Weights of a small CTC audio transcriber: trained on short read English sentences (LibriTTS-R).
Rows from block 10, named by matrix and row number. Rows with one number belong to one channel. Each number is 128 + 32 x the weight over its row's rms, rounded and kept within 0 to 255. All counts start at 0. Numbers have three digits each. After the name is the row's rms in percent of the matrix's.
# convs0: first width-9 conv (model.blocks.10.convs.0.weight, 144x144x9), inputs 36-47, a 9 kernel for each
# convs1: second width-9 conv (model.blocks.10.convs.1.weight, 144x144x9, transposed), outputs 36-47, a 9 kernel for each
convs0.48 106:141122127118115123125118107106108109122132150158163170194185179163152141137138136208187167161148125106098098153147148149149151157156147019020031035037040035028038157147128120125130119113118154156152142135127111096091078083101125137151170176186103126145154156159157154151152150147147151164184203217255255211184160144143142118
convs1.48 084:136150139127112122116107111078094105123134129117101107097070067073077076073080091142134132131109095085082077097094097091095100111123140100105107117125123121126122132135125120112112124136144142129134103092088096109131013047077113128146162168158098115123119106118143165174055079078099108109129145147086102094101107112119129125
convs0.49 071:150148142131128151154128118118125144165164157145135134205189152129118115120131152209187172160146136129124130132133134150173179179181169000000000000000000000000008143140143145147148140140144133131131127118117104098102123111111122134148159155157114125138146152146148145134143162170193207213181166162179163145144149148142130117
convs1.49 046:125142115104100113102106127102094062073086093101103094061046064075092096093074062148139112108091086079087087131145163163153154155160174139130115127129116109087064107108112121139140151161160158137146143135122120129142022054082110092095091091092085099121101082080089100116083114083090096075086097121066075051087112120132136147
convs0.50 100:087123128126152163142095086122113113127136131122122132122138134117109105091091083155148127121135122101094095044055093124135125113111113133129125124134138136134136128132131122102090086080070075079089105117125140163173182165140125116110100105124160163162145134121102093102122141158170155126119130143113125142141120093079070057
convs1.50 109:124128145149136130122115096164172165147116092068057053133133139141143142130105092077084101114129148146140135146156167158142138144110070112145183186169154139138140176160135121106098088077093174183170176196206192162143172151145122114117122145186170157112068053052058083115164173138141146143147138143179170162168173159142123112
convs0.51 103:122140124111091094110132139119123117118120128133142150090106112116115112092077073173165155123081048021028035069104135139122100085117152143146152155154149146141135120121121126128126115100089103086086105115121128146166123120113115119131137155177206191163145129111093073050131135132124119108097075051089106104091074053038044062
convs1.51 107:122124121111112092079083080145151146146146134115093110138145141128115107117114094124124126129125118119109106119127137130124123120110105126126129124133135138142146130125125123118120120132136240233227215202187170152136145137134125116110124154179176166157153142135125114115108117125136154153153160170145133136149157147138135125
convs0.52 098:143146141155170174170155148127141134115092100095115124123125128123123113106102112133131136140137136122101086106101105120133142143129093149150152149146146154156156076098121147155146132118114120124120113100088083086088045041072104124131127109106160164155139129133131121118091080083098111119102084087171161153143135133116101093
convs1.52 105:159150135129133135131123134146133109103117156192217218127117115116113119126120096142137120098082080085097118133126121125131131119108101158143133135134137134121109177174162151136126127134145152150150147148139143149161104100092093099109117131141168139111085074066065073092132123119125135147158153138167155139133126127131140148
convs0.53 102:149142129116106122142140113123125121119111110123134152236225204171142128130143162241208174145112086088105123161148155159160151140144135117113121115113125127107083156156155144123107099095105152152128102086073067068072125111110125133139155165179124138135126124126137142146103129148155149149161175167254202167158160155148139110
convs1.53 104:169174153128113109118138152081127149178188168135102078141093060042037038043044035161154155146116075058057066137144133125127126126139149107103106108098087077076066107094087099123145146135130121109110109100095100111125065071070076078094105118118129142138123112112127141142009038073101105099117122139090108098108105107121129130
convs0.54 099:105097110123128148133114101125122121124122113111109109132116124133131116115116137148135130118125126119107098127093068066082106124153169151131114117125126137144143100098107136144132118102088113103082070064062061068070150123119125139136121096078131131127112107105116133140128155157149143127133145149048083105123145165174173164
convs1.54 093:183193167151136118094086098090079068078098127159177189157126122123127127117105092208202177162146117080057045125133151167174166148144162192172142123110099065048057082076090098092085089087088107097110109112132141152165161150136129111102096086077152136116113117130145140134104101078078100128160186189024033050109128115090067073
convs0.55 098:143171160141118095129155155042043065096134150153132087185158150131134127117116124128118099085090104115119116109108114120118142174171167142141131131134142168184190148153153135109108138163174102101093102135160159139119104120110095095102113108101098088051040055092141169186115129145152149133124131119138129124142163162156154165
convs1.55 102:081105126140132163151125108186184154150137133137137114110084088103138156163180218159156141118101065089140162156133165166130114118130150068077087103110125148174183136138156175185169149152177132130146131123116095079086080067073089140197198192200188174159169115075085118153135113076096097085085076072113146138157153138108085062
convs0.56 098:167176168136100120139148155118141155150144150152149161118117109097088094102096080193180154123110100087074066142145145147141132130124112125135142161158147143129109143121100086085103132154176096105121138149160159141109203184164133122139166199210083084082069077121154156132087112119128139138114079055082103130133120106086082068
convs1.56 106:123120104086070095104099076097115138160173150122106106129101090087078056043056079175190180146114098088088112083099120132132132145161149150149138127096086089104126130129138134136142128105078132099101113128126127144158077094097108099124154158149106094082125128119110104127156155118127136137142145147138118079109136133116122149
convs0.57 098:098112112108113102119127106111140155153138119128135139082121139132113095094111129115126135138155163163148135087093083088109120118117115099101107120121107099098099122133139141133129130132134047064072085088104114118136160148153163168158164164164163174182175159143137131115143152144146157156141124120059080109129149125091091107
convs1.57 107:068075098117102117127133144135127143162168163145122121091113120120126135124118122093072063081108131136126120139135155129107100109115113126108097104122134147152151105106112125132150159163160123112131121102069035026048168164155157162181186189202105112121123126136145161170106093075089100121150156147131130135123125139141135133
convs0.58 099:127134144146137128116112116100105113144168173155146152061101118103104098111127128129133133125125120095091105088089098093083079072060046126143151144128121128141145111119120123119098087104124100090069077113146164163156124139161180166136103078073173157128099092101115144152116134139153150129138139121068072074092103100097088084
convs1.58 112:120121119103119130118099085206192158133112085078086100127100067062066062056075097187197192176145117093077072105111131122111107083052044121112105103106113120114099187195190171143127125132135106113135140137137141147136084086083104127138139125115080092092103101106124137127147126108104107113116104081080096113140142124117132145
convs0.59 102:132149123118136111090085093185177170170163148145148152142153147121103084063060069154136127121091059044053081141153156127086079085071059105111120133141147154151148137129123123134152166170162147156163147128121126133129144153157167167167176179164120134142141119113114105098122102096120143170169153119127111088083094110124131124
convs1.59 098:114095083129155135097089093181169146133124121121122149173149148165167146117120133150164163147134112084061071134153188195218226196139101106100098095089084086080074162183195187154143138150153181182161128122127113105111120131141162138118116107084111150148143143163156129104106112089106146165153147171190170152150172189179160145
convs0.60 103:103130144144134113101097100156150133119098105115119110124145154140113093075077085116119115107106100080067058140118107099099091085083085166164168168155137131122116135116106106102092073071089158165162151130121119096055158163164145125126137150164122131149165167167153140126113111120131136154155148143109106116123120135147149150
convs1.60 103:177175190229214179154162137171169162160161151142131131139133130131135133133143142104095106130158174169171180083097117129132129118105086121119122131135128122123132144126112123138149153141136191195189180165152143140143116121124131119122129127119166147126115108107119140157130130136144158152143152166155141133112107115123122132
convs0.61 100:134118102113130127111097109121113100093086090091091113089096090093103120117104094040045073097115128138132113097109121137146134118098087171167162156144138138134125122125113105106108114103097099115125121107095082096114145157154152155138116089061107115120132137124094085113105126121120125126139167182057106130149172171163165148
convs1.61 099:140170198198196180160162156137113075097123119112110112116114119133138125110101085136152171186177179170153136041062089128173190174161145102093093111116115117118126162162151160157134122120136097108160154158161168171165086110109115099108140154165176176156171166167168160147106110095112127142161180177107084070090097104124132129
convs0.62 100:114129120118123130131128128145140135137151152135120106081087094085075105121120097186157140147148141124123135137140155171197210200174152104091093127153163157163158154141131134139133138147164112096084090104117129145149158156152145135118126139135118159181180159128118127141147146128118117135156178183112100106122130145155143126
convs1.62 104:109134159145115094105120115152160148136136125118129164157138140138151172176175174115122132151156127090081114134130159173184171152152170147140134136121109086071086107103106131145140132137136117132159140104089096101106076071080077074097105102116111103105115121123119124142098128134153153129115133175104116108122117097100104110
convs0.63 101:088111103107172181167159161128118129143144127096060032075081086098093079075079085105089079083089068060079106111103106097090106142157161166167166158146136137132128129139141136142147152150145174151135128131138133122114127141128108092080079072054166152131090082105130140143131083082102116127147167166133120125134135142151165170
convs1.63 114:165161158157124126145163172151151142167185184165167166129116113112108105105102102148153156156146134124116117150143139130119129145144139132135125122124124126135148170171173201207214207178137180170189197200198194203222103109101099105123145156149144142144135121117108107120137131124145153117091081083149134119123136137120118140
convs0.64 101:141144132115091116136144135109096097115128136134117091145162151140119087052035029129144144118092062054071086127100066056053079111134154167170169153135122115110104059062096123141145134118110116125124119113102089088103152139131120111109106102091118140157159149147149157160109101102113123132137142146136145150160163163170183200
convs1.64 098:205201174159147147144140139154150141140136142145150152124127123123120113105092082111125133133128127126137142127128127127130129126126124126127134148150145136139145173162132129134144154150144160170180165144141143151155125120118120122132138134128131123122119109107110120132118115128144147140137139151155139137128125127133145160
convs0.65 102:139133128128132123122120128106108118116120115113089046131128116109112113112112101075083092088085081057037042166159150142137136148158169174172169158139125116108099075089115150173176161160165163159154149135121116105090117116128148151143126109102135158156144135109075056051080064050051089114124132130116121131135156162173189204
convs1.65 101:209207195180174161144138128152149134167177169164157151109110112119124119110099091126129134130120114111118128134137144146132130133132130126122122133133132133138146155151145148157148136128123125148168176181177184195203098100101109114117119121122147144128126115104106115124123119133139134136133135134147142141137136141148150157
convs0.66 103:136176166176163117082078073122107095092104124127132139112096120155151131124150177098103120136136135131134149093087093101090065069084089139150149143116125132125106098104128140132118112116124146157144117122132123110112105135148141111081075088116181170164157144132115094104153137116115085073080080105169154128121110089075068080
convs1.66 094:080052097133148121105068066151146153152146143135111111079117115123126102106090071100099108099086145175176114093090076070092064100146106132113103124091123194236200146127125129136127132139136121111119102117136126130144168154153155148123130133131114078096134111084081107134158198203157142159136097103107101113116119138147134132
convs0.67 107:116110108113123143135121113136146151160161166165160158188176162139126119118123130231183152138127121119118115131124123133149156167181178008000000000014018007004014156154148144143146140138137128130117109117133132123115077073082105124136137139146128143151153156159164161159122121119137148182203209213175156144147153152153147119
convs1.67 084:149155119089083109135155171096101090101120122128122125126103105105094086082067046121113116119103084072069075096098113115117130151157169110111105109101094090074059088083083095108118129127118170144151134128128129140165000039088114109120130125116060080091086071073104134151081101078097113118142156172072075058100119126132141149
convs0.68 100:131152155154144116093102110125117119098060057062046038114127145158158157153144115053062086111125120105096078178173174177174169151121090160156156160161150136118108108098107101083075076094118098102114119104092086089086139161177180171171163148141115143159169176175158130120098096109112119140160170181128142166177159159175177162
convs1.68 106:173191198204209189153147142136123106104108121125120103129133135140149146144142142133118120129144154161156154116115119133148154158146121126122126136146143137132132145138116119121128137138135144146173165150130122132141128136145149155162158155159143140128128122129153176182134133126130137146158170185127107084084095112122136144
convs0.69 101:173147149146124128124110106091080088102112122107093102111130150177195203185169162096107119136145139121115123091059051060072082100124151122141149135118108107096091132135141144154170174167161136139131126119128144158175140135133134154165174174172073109128142141134111084056122114105091093094086071067158120106110132151167169162
convs1.69 097:145140124132163156160155151157165169167157133104110131116134165189194183157144147097117122129139151168179163080064070078096088064025000077081091117129132127121113130119122121125120106089080156137133136137124093077084137146147133123119135142141083083122144133127130142161113143150164180175144104088112095106124135124103102116
convs0.70 102:155141141157128100101126133121145160164169163125111116092127163181162158173172158087143187201188184173171162154164173160145138140142140128126138130135138134109089112139145128100094101117110134123117123146147140132129123111098088065064066067062173162156147132125122126123140129120089079103105100086149117080074083093108126139
convs1.70 095:126105079090117131131125114126124119105091088095097070088135160168178153123110081112099094090076046091136119072085081066069083065079099109091084115126100111138149167160145136111106103107111124121148166139118127133144137162143119113101099120125151105098106105064066071095167192200185171164148133120145137145168177169135141159
convs0.71 099:089114147171159151136134143144144123102098113119111119083098094085091083080068046125120104094077077090099111144143135127116100087091114109110115122132135130126127105114126127118105098103134160142131132141146140128126151155149124098074067099147085096123161168157132108093116120112102104109121120110140123109119154193222223206
convs1.71 097:095096092100122111135133128092099106128123090061060085157159170156136124117128153115134141150148155150130120148192223221206193169148143110136134122115112095085083169161160180199180149133131143130138125105093092112139151139113107123124132131139083069076083099115105064042132129120115125132135135143130153155151129115102091074
convs0.72 100:143143153154144131095071064068077087100117142169188204093098094102095093094095089148152148131109083074084090072119135140144141137133119112102098124166172168147129156163160142117106099100122154150148150140123120126124176164168173181178163153149184174158142114085061055062167164170176174151135132121030056076084084081077076082
convs1.72 110:123131133111095093113117110154130124108107116129131134141126119110108110132171188141113100079057046057091119145152148126129155170170157234205176168163159148160180135141124117121132127113106104086084093116139164177173091117134163185200208213211064070064078120152172182199188184176151119114139175188120119111076077119148158142
convs0.73 102:148133121129122117107114114117130156178182184186175162175160147129120123124133143196178170157141121112107108139130122122124128141170186083061051051059071076068054124129121122120121139154156142138133115112119120108098163142149157151147138142138160182180176175177182181176095098113123140182212221223144137138147168174171158120
convs1.73 085:179189162153143144134130132108117113123144158162157163116107125118118115110084057125128131119106095081073091115098094087084085084094121149137120113104106096074046047040060080081081094089083144121144128130128126132152057090122136124130142163164100111115116118134160184193079102096105113114115116129040045039086103103109117138
convs0.74 104:096116129125119126134133128107099091094094095091079075112118122113095084091106115039055066080064040024061088147133123119123132139138123164170174168150127110107103138133114120142145149152148158147146140129116111101093137158164145124109087086088125119110088088108125125106062044056097132144145152169141157153146145142154179192
convs1.74 104:178156147155156158171165146157153136146166163161147130100107110116113107100092080133136143141130117119120125121123130126129127132138141124132130129125123128135138184183166184175167158146131149163206208197173171176185106111115114108112122125129162159143140124123127133134126128129144144130120124133138127118127132131136146158
convs0.75 103:108109122114109143155137097130114111122141156171177183203203174131103100117135147201185154133122110108112122133128130137153172186195186006004001000002028056087099154140137148162161135115099171162140133130124114101098099085095132162179180171157110143155151152156158147145131131116130169204195185196255224189176172166161146115
convs1.75 089:151138138142098131137139143109098079083119109107106117067051042073112107108109113158134109110097118116118116132122140107101126139145165141148135178142124110106111069071078105106121131133133092071130106124102103118141038059057127117153155155151103104090116093105110112120091094060086128129118118115082071061080129119110118129
convs0.76 101:140143155176166156153153150100112115123129126105088061116136146127098088096090071084095094089096108109112095126133123109110123134139155169168165150134126123120115113116135150153153147127114138140135122113101095104118140129119106090082074060038142145133122128131125129156082083092095113133140146142154147144141150155167178176
convs1.76 101:177178178178140125134133137147156139168202221211195185113113115117117111102089079133134132124114108111109110148148139139133134142147144122124121128133129126124127176181168194208213194184173135138172181189193181183181095092096103103113122126121116107098104108108106109111109115122138141132122120122153149143156162161155155161
convs0.77 095:151160163154167099100145157103130135130120107103090097158157152102069078129166175126144170163153146120096107160148144136133114096085069143144128133150143119116100116121135138130113113109108158146126093088109125119103093100095083092103107137154168158140114105126174197200115116115136163141124118118113110110113133150136103083
convs1.77 107:145130117083101124121118143061103134150145139110072083171153109085058070099109087155187198170130122121126126189147132144166184185188168151159168147116111127114110120085081112145148111067084177144123116135144168191183005026073119124138139108121108090101125131117122136124103133130116106123133105084109102128176179175173171167
convs0.78 101:188153143137151125118122115117144159148119103091081077073081098128152169184201226038090118137155171189198200151145149146137126117116120102103106118116115099079058119140152149142129116106104130138145143134129113096089137164161159150149149151155132120127145158159151143124112118119131136133119103100134138112087081075083090129
convs1.78 101:059097119129131124133129116167166152126106091074068072061089116127148163166154130110104100109127153173177168141131134135145147143140129171158145134116123135147155132132128123131140142144139174173173163138111091099120156152139128110096100103099134141142125105096100113126183169153141144131106101094106127131120109093094106102
convs0.79 105:094017102154177186147130089063099111093080092133153153128140141155165156140133155105098116122120124133157173144109083109126110079072079154143129129151134122136126102096106122123120130129129112141163147127123135143139061104135151142108085074076171162127134156149139145155080106122112120108091072067167183183158143132107091080
convs1.79 094:056105132120131116066089097121125124124148150121127152090103110111109116108082083124113078087156192159119116124087099117078123169125106055081087087131185180141129120108127148140140127115144122123114123160168195203183138133139122131139124117123087101114112129133129122117249211175143156121110115097099117113107100093096107102
convs0.80 101:084103119127128133152180190133119136160167172181194197145165163131096080078084081236221193157118102103116131151122087077114154167175171129121113105106128157162161123119122128124123114122147165158137120134145156153143112128130136135152173177166153166172165164166153143143143142131123132151173200223190175161152156182219228215
convs1.80 107:143137146169154133112117134104114124136140139152148119116076067076086091096092086132152177187154092069070088143154159128132149157159170138133121131139118094097101096093100099102115117101086108084108093087103143157151085093084083082114151161158068081089090101113113109095050069091133144143134130123080093094120120095108132125
convs0.81 102:145151129107111123130150131144131121106103120135143148157132110094085103120116108146142144143138142168189200091080077088121148157161163136155172182189191187177157149130128144149149145142138110102094086096121133126100122096091100111113104100091082128147139147168198220241095101112116098084095108138113115131148153134134157170
convs1.81 106:168137094119141134131131125117113095075082118135136134124119103072071086123159176118130141153129097092080089093114127122114126136116108124148166178179175160154116073092124139128117105101114120117129124128146168187200087075065065066071098123119145130119122117079041068111144154134127137148141133127068066090125150165169161155
convs0.82 100:124108125151160170169163170127113096108122124113105099140136149151145133102080088149145124105091094105099102133165176172165143130136149141148156144143136139160182067090108130149145127130144099089093105136143140132118120109110095070050089126157137124109099093100100075058116100100106106102105104113093084102150198222221190156
convs1.82 109:124123110098089084090102116158178170132126130114099096085111151177180162145146178129123132126114102108125156076088096098132163148147166129096120137128106097081078061057059092111121127130138110116131126099088100108126184151132143151158167163136156121095107128138119097103106109096108114128138121121073083106125118114099104119
convs0.83 104:117108106105106134139118091123127138145151159163163175200188172157155154155161179224200171155131119110106110146139140160177175170176173000000000000000000000000000152140131128128127122120128147139126118127135130122113111109116129139144147136129125140143140138147149144136131136138141153176187188194255215187170161156149135105
convs1.83 073:144161152131115120111115120085096082107125126128124132069050060067081091100097093151132125118106084072071078116129136122105107120133151111115111120123117109092073094097104114114116134137137129108142131129112113126143016052084107104125141146132110130131126107107124130133076094081109112090095102113061074074104121122117121134
convs0.84 099:152147110088082090102111149163130112113118124140139144133150150162167166145101056181177178166140124110094088118124133133143153167176171159158153156150148147155173084062080107119146168173172152136117100091089082076083191170149131119116120113107143144132112093089076070081105105115119109097090103123047060078097112115119095071
convs1.84 107:140144128108112117121141163156166165153129115126139147108093088093100099093104123102099098106108119129137146042062116134115101121156163148156147141148162175185179124127136139137128131143150121116109098082069058056055127124122099093121153169173137121103083070105159196204177180186189179175173163155104094084094123137141139134
convs0.85 096:148163174156113097114114111187197161115080090109134143166158153148150152144153152113108105107108104107102110186164148140135120097065038131132133129124117110110100125113099084092103111109100122120109111109098071059054135140148162158161166171167041044043068094110110113133113110105106108109099097124179180168147131111116127133
convs1.85 105:123105096102140153150146178142147168171163143119118150144145141133108097081070057184190183157139112094083068120141161163167168171159135117117121123131130127130134108111109108107119127153180127149167187202207187162166182187191194177161161163147132149147134124098073064099097106077074111136133127135148129137135128126127127115
convs0.86 099:116164158117084105125121120129134126135116087056044062136129128135153181197205204171159142144144147155164170170167154142134126116122139136144145143145146139134128100099116133148148144140141146149148147136131128142157154160153149155158142122114134149142128098086083088097105090076077074070054048032109115116116116112102093085
convs1.86 102:111138136139115124125117128149123107101088067068095120137138134115120121124133149093090103127127121122159200095106124146154159157147131132110100097130156164164182163156158172165138121119133145149147139120102095111140135146150124123125111091084092091076067064081088076064134137139136124111110100086085093132152144136132110095
convs0.87 104:107109124134136140156150114120116116121131131126119122086106119128137148149132099120104097094082090068042020182174165166152129105101118147150155153154152158159158102115132138139127121122123162154138128138156167171166047082115134143123095074062146125116103085059042047084074080095099119117119125124046048063078087079079091110
convs1.87 097:167149153160143137122107099159180179173164165184201203121108087083091086092117143204160107083090093082071067114102109119125131123104073121124112116124127114125137154155146174173162161164169115134165168166157155152141094095095111125131128109105102106113126121120119111106118107104124151168168147120096080065081094112115111105
convs0.88 102:130139109115113109125127123160142125127139145158157143141141130134136134124101090140129099077066054071082081128129110061017046095128147142141138137136132115110110145142134136134117114132142163149145135131143161169161116129127119102076060070094101091081073069075095109123136125101082114132134147166106105106111134138144160171
convs1.88 101:208205193192198183149131125174160130144145144153156164139130115112114108100102104157153151146132124121116125158137136123115124138154146141148149149144142138133134181184165172171181182171168190199223220193168159149138109116121137154164169161153117112098101106116126124124118121133146147139142145129160130130129119122126134141
convs0.89 108:118119115111112139148135109143146149149146151155154156204182157134128127132143165236201160136119106112121128144141132144170183197191167014000000000000001000000000140139148151158160152143143130130126117119128128122118103083084107125139147141140120143151149154154155153147109119130148166183178165165165159161162168162158148110
convs1.89 079:131125108094073093108122135116109082083096094100103106113085093084081078071064053126114106106094077082090098111126131128134162184197206136133115126116099080063052087096112127128133141138138159140160140129126136150168033069102124122137142125096090104102096075075095120134097108077101106098118134153083087071098119115122125134
convs0.90 095:098093137146149156135136144059080093120127124117116121153156146122132157147136177094109116098079071088130177135151164172160096031036065103101078081079084102120129092100111137142134108093097142130094078084114150167150046090111101108108093093109079094082049051068103145180104110115092107135146117095147146126109094077059060066
convs1.90 114:096148168134110107094100149119125138147122106115131147118134128100099115117124132137123127147157148124109101069055088128133136128114106126139152169173185180166172167152138131130123114113110182161153166175170170194211135128128104084075065053070108089079079105114099118121123083099112116105073060035091075064078115129137126110
convs0.91 096:175165145132120111097093091122128150180194188181180174159151158174171146145164184098088094106105088083097109154161166168126078089133146161158158154141130132129125122136152138130129129124108096077082102111113125130133130125117122133140139128110095090077057047049064070076131114105103099093089079077148144122103089086089103125
convs1.91 109:143133135156139116101091084155160162158148153148135114111120116124136149156151118159162169159149164184182169129124117109125131139123110073082107140149148154177184112123143148133119114109123225236237227210202201180140142157155147142133129137138150144133120118129126120121118121126134118109108110107127114100086091106123140141
convs0.92 100:157145109107131142139141135067074112141146154163155141150137137151144135105055006180166167172161137118101096176174150115096085105126110129125122127131134145152156096114135157169170168169167110103101101104099100115136114098088099102106104101115146146139137137117102109128110086075077091130156172166141148158174165140114100092
convs1.92 110:130114137143138151131138123092098120134129123118120136138143152146146133087078096117146147119086065074110124063077109105090104143154141120107104104109094079078099100120139148145154163175190152151149143129103083088119110090105107121134127107100124141146154150160168176187140121109107128148141148159150137133127137153159164155
convs0.93 099:094100106120162177144140153125120111107104126143169170174172157116092087082059039097127149137143152145141130172134098063011000000006047147157156151150148135123113121138138144150143138136144107102111120121127144160164009032060081105127121096092094105127167171149127147174079069058075091115155170180111106102111123118108093089
convs1.93 107:145161152166165171180164142113121125156172163147146155151156150134127132138140132131130111101118142161175177071079091085096117117094076111120125124127119116116122168151156181190174145130115153165187182179169167176184127128126126137152150142140103102119128124118119126122089092108128141131120125135106107130126117121136147157
convs0.94 101:125120142153136138146143113108128122089051048059077090200196193180154128125141160171151138135137144149147135152136128126124149180177172146135134134136137131131129140146148153152142128119113127131128129139136123116117133115113117108098092103122143149153146147157169175181087129161152122096075095140103102111134138148173195179
convs1.94 100:173166134096065068105111113081045061098138152157153144096087099081071064064054041151147148138117090068075092119131121112125138133138164152159149157157122070026000124111089071070077081083100137131141133138145146143163060067071101108121126107072182169160151155152145137139134121107117129150183199201099104098120138140139143175
convs0.95 099:045088113119137144141144139171154151144137130113092080142151151144134114103098105142153165169157148149149153138136137133110094095120144156158162158154140139144150108111122136139140131125113155146134130119112108108111107115118124134129119111107155139124127134145156166170117108106101108129145147144055058064070087109134145153
convs1.95 109:122134138138123097103112121168169172162154142130120120131112103092100135163173167087100110129145161180206230115131147143131109092077069114123126115114128123114115113093090099105117140161177148154151138132109080068072068083091075075081088088079193171156137128150192214215128127125150170184173172177169165166142128129115098091
convs0.96 100:128141162188197190179171145112123137151164170174174170134135133121103100096077055115106094099116140153145131129115085060052064087091104188186181169157142123114104141148153152142127112104093130129139149155159147135126094089090087076059033011007111097099108133158169168159129128126112101123155179189067065082117139150141124119
convs1.96 106:181175176178158137140130113165180173193204190174171167120113116113119124119113111125141144146150149134124127174172169163142118109115121115111113122120114104106124133163176183188194189183176162178193199198201192177156096103110119135151145116092175170162153138137137135131120127120143172186173172168125131123111110120114099088
convs0.97 099:162168156143147134094077076098095091105116116100091106098088095079071085112120122173188173145116111120122108169142105086099116134136121150145144153146154167159160134125132148154157145110110133128116111100077074082095170176190192182161130116111196192186182167138091059039118130145128113136165181167096077071057040043068081085
convs1.97 106:103113131123106111123141139164174174155130111112128140126126120103109121116102098188150123117113105100115163182191172131088079104094092199172143140145150104073090155142125133140136127110117131115111117122131146141126072076095124145131089056073112109101113120138134118120177152144160166138128137157136121093070076090096103103
convs0.98 096:160142125119116107116118118090093114148143143126119130166172168151176205223233221112126145160157148136125127132125105106101106106115120119129131125126125117114113152165159157152153145129118122135146149152144139132145188192168146146142153169182093103111121118117113096076127123110094078066077080078109141155162162150137128141
convs1.98 108:157150119138156160123103110159143128120151167152119099152142129117115128134153193114145154134121135156147135102053025058100116127125102141144151141116137173177166074073082097113121133147152186185173153147130114104101130129138157170161154158163149165174178165150160169173163159149154158133103055031117092094093088080092126151
convs0.99 101:190184173143122132137134136088111131132118102096081063120108125129141164180189181094101127160167156156170190157143126123131129120118137122139147144134118078069069147136140146147139127119110143147153145137129127105081208204193172151136126120104173168159157165163155140124131119115114134138121090066101110127128128120101083073
convs1.99 097:102113119128122117121125119166146120098083077070063069096109127135134133127109094117108095086098103110127152104118154144135119105101118188152131132162168153147157127128131126113100101113126124144150139126117128139160084091096088097117139151150097107103099101105109109114182175165156151150137134120116098081077080101109098108
convs0.100 097:086120162159175156127109098103115125118121154151147155117103070096119122116134182080100112129126122121126142172142105120120128133132127137137148152144134140144146123122129145153130126134124100123133123117125126113119109144172175148108100112126094144171167154136125113110077092097099100085084073076183174155145151149136127103
convs1.100 097:072090127140127118099080061128126140143140140110096130042062085105106122133089044095082088095139193207165131108107082079094096142153112113096094094090134186187172133120133119110111128152133144132124102135126120126147170154130120105104115126114112094105106107085081115144195211171128133125123113127134152164131108110083086090
convs0.101 099:149114079093118133132159157097102105104103113128155168201191169164168167148121107151160170146106093085076086142137149159143123126139155147143137139138133143153184096109106101112117128145155127123127123132142143128111168135109103092085095110133133120109106111125144165180072070083112136143150163181103106132166194192187194207
convs1.101 110:143136129123136139106101123084084081095121131116114144118105126139126100086096117148111097098092089088090103107102108142161150140135129135152164161157147137123089109123126150149134106082093099108116102095096106116120104084100115129142165194209150170186177148119096105117129158160168151138105059055032065101117099071062070090
convs0.102 100:146145114123139138134121124025033036051073086102102115119114107110097102105094083139122108098102122137136129098079065043035031028020043130130141147152149150143146114139147129099089097112111135136144150152151147143119089097100085059056079116138111149178186183166141125128154126112114112109116131155065079090094090099117130138
convs1.102 108:114118134144147156153137121155149131120116112117133139149169174164143122117118121100104105123144152150133125118135166175174155126108093137140137130116097082083096122132148159167171168162168156160167171163147146155161130118110112128139138124120144142127128117114111103096155147146161165158159156145166149135130128127118122125
convs0.103 102:145149130135138139124101070133131117112109101109129162107111104092089084080085090179170154135136138139147148126133136129143157165170158151153139126128140146141132132126124124111099094104122108106117120120130139137139104090096102113138173182173122119121115098073060070088133162174173164142122107113000038077090086073077093103
convs1.103 111:169139114107098098092080095153142136131116099097102119174145132121116110093067059174171148140144161165156142146138114099113140157183181134141122112104099102112125177178160156153147137134130144115103100115144160160134135154157156145138138150164087097103130149155165188194091094089104127150186195194121102060072091101109085049
convs0.104 105:131127132133132145152143114124132138148151159161154156166157153136123115118111099220181153142127110099099100136128130143167180181186172021002006026047073085095108173162152138129128121113109148142133122123131126110105095078087113125139150152153124151156155155168175170168136135136149172195211222233222194172166160155150149115
convs1.104 080:140140102084069098111117125090085079093105104111107117123097097097093096093093089142131124120103081073073084111113122106099104112119141107115113136127112094079068084077080087096113123126124161133161130124125129139161001038084119126148158157141071092093092070078105119127059079067100117116134150156080085069107121115113112122
convs0.105 098:183158133107120130137129134157143121115122130148171178148147144146159189204226237152148149156156143142137158088097128150162157148124075154155152148145143125108122068061076100117125137147152159168159151126105099099094104085077080097121118122130132144135111069049060075094112116111113114106091088093149137139141128104106102098
convs1.105 110:150164151133121110101128153159146107084076104141164168126125136155153135122114115167165141115113129113100083089095103112123116105110118139137130145144132127121123168167163130106120126116125145143135124136170193202205088069070056056067097146185162156142133122117112102096187168158154152133121112110146157155162141120107103122
convs0.106 106:123107103100098126128115095111110107112118139157167178197198185167158156164168169200171150140134119105101093143131123124136139149159156039026025025030039047048055157140128127129136129119117144149140130125123118111103087077086102121140155163170097132146144141151155155154128121116124141173197207207255245199178163158157143109
convs1.106 086:154163130114097118130131136103101088115142138129119127074054067070080086090096093133118111115112100090089094117114115103096109124138152102107104120121112104107104096103110122127141155163160135106135115112104100117140009046094127127149166169159098110121122116126148165173043062053094114115126140152092089075102117113117124133
convs0.107 101:094136158154148164157126103102106106104108103099085068115134147153146141145133116065069083094104104095099112177163152140133122112104091174173177172165158147136127145133108105116130143149139151150145137133125118102076102139161169154144144144152104112114115143169173154126074072074110139143138136147115136136142143135151178196
convs1.107 106:178173174160145161182166124156139131136130131134130122115124137145143138133129121109107120135139131124123122118118128125126125131130122137133125119118123128134137175161153174160147130125114182179204194160141146162180122127131135138140138130129174165137122113121129133135126125124147150139129140144137116107122135139137143144
convs0.108 097:117115111116126127121095090127145154150112104115132146137156153132098068073092123048087120134127111094059030157147157166159131095071062171163159165161145129107092138127122126143146144149157085086084072068076109125142084122146137130128122114114140127122133137124102092106059097120125134133140162189122155170159151142141148148
convs1.108 099:171178206209195195173138130134107068076105141169179181126122121119129129117116114128125143154155164159152148085092084092124150146139131101102106120123120113113117205211170154150152152149148125129175186198193189184171133148153160132115115124134169162141138120121130143152097097094128144147146136132093059044086104122127110113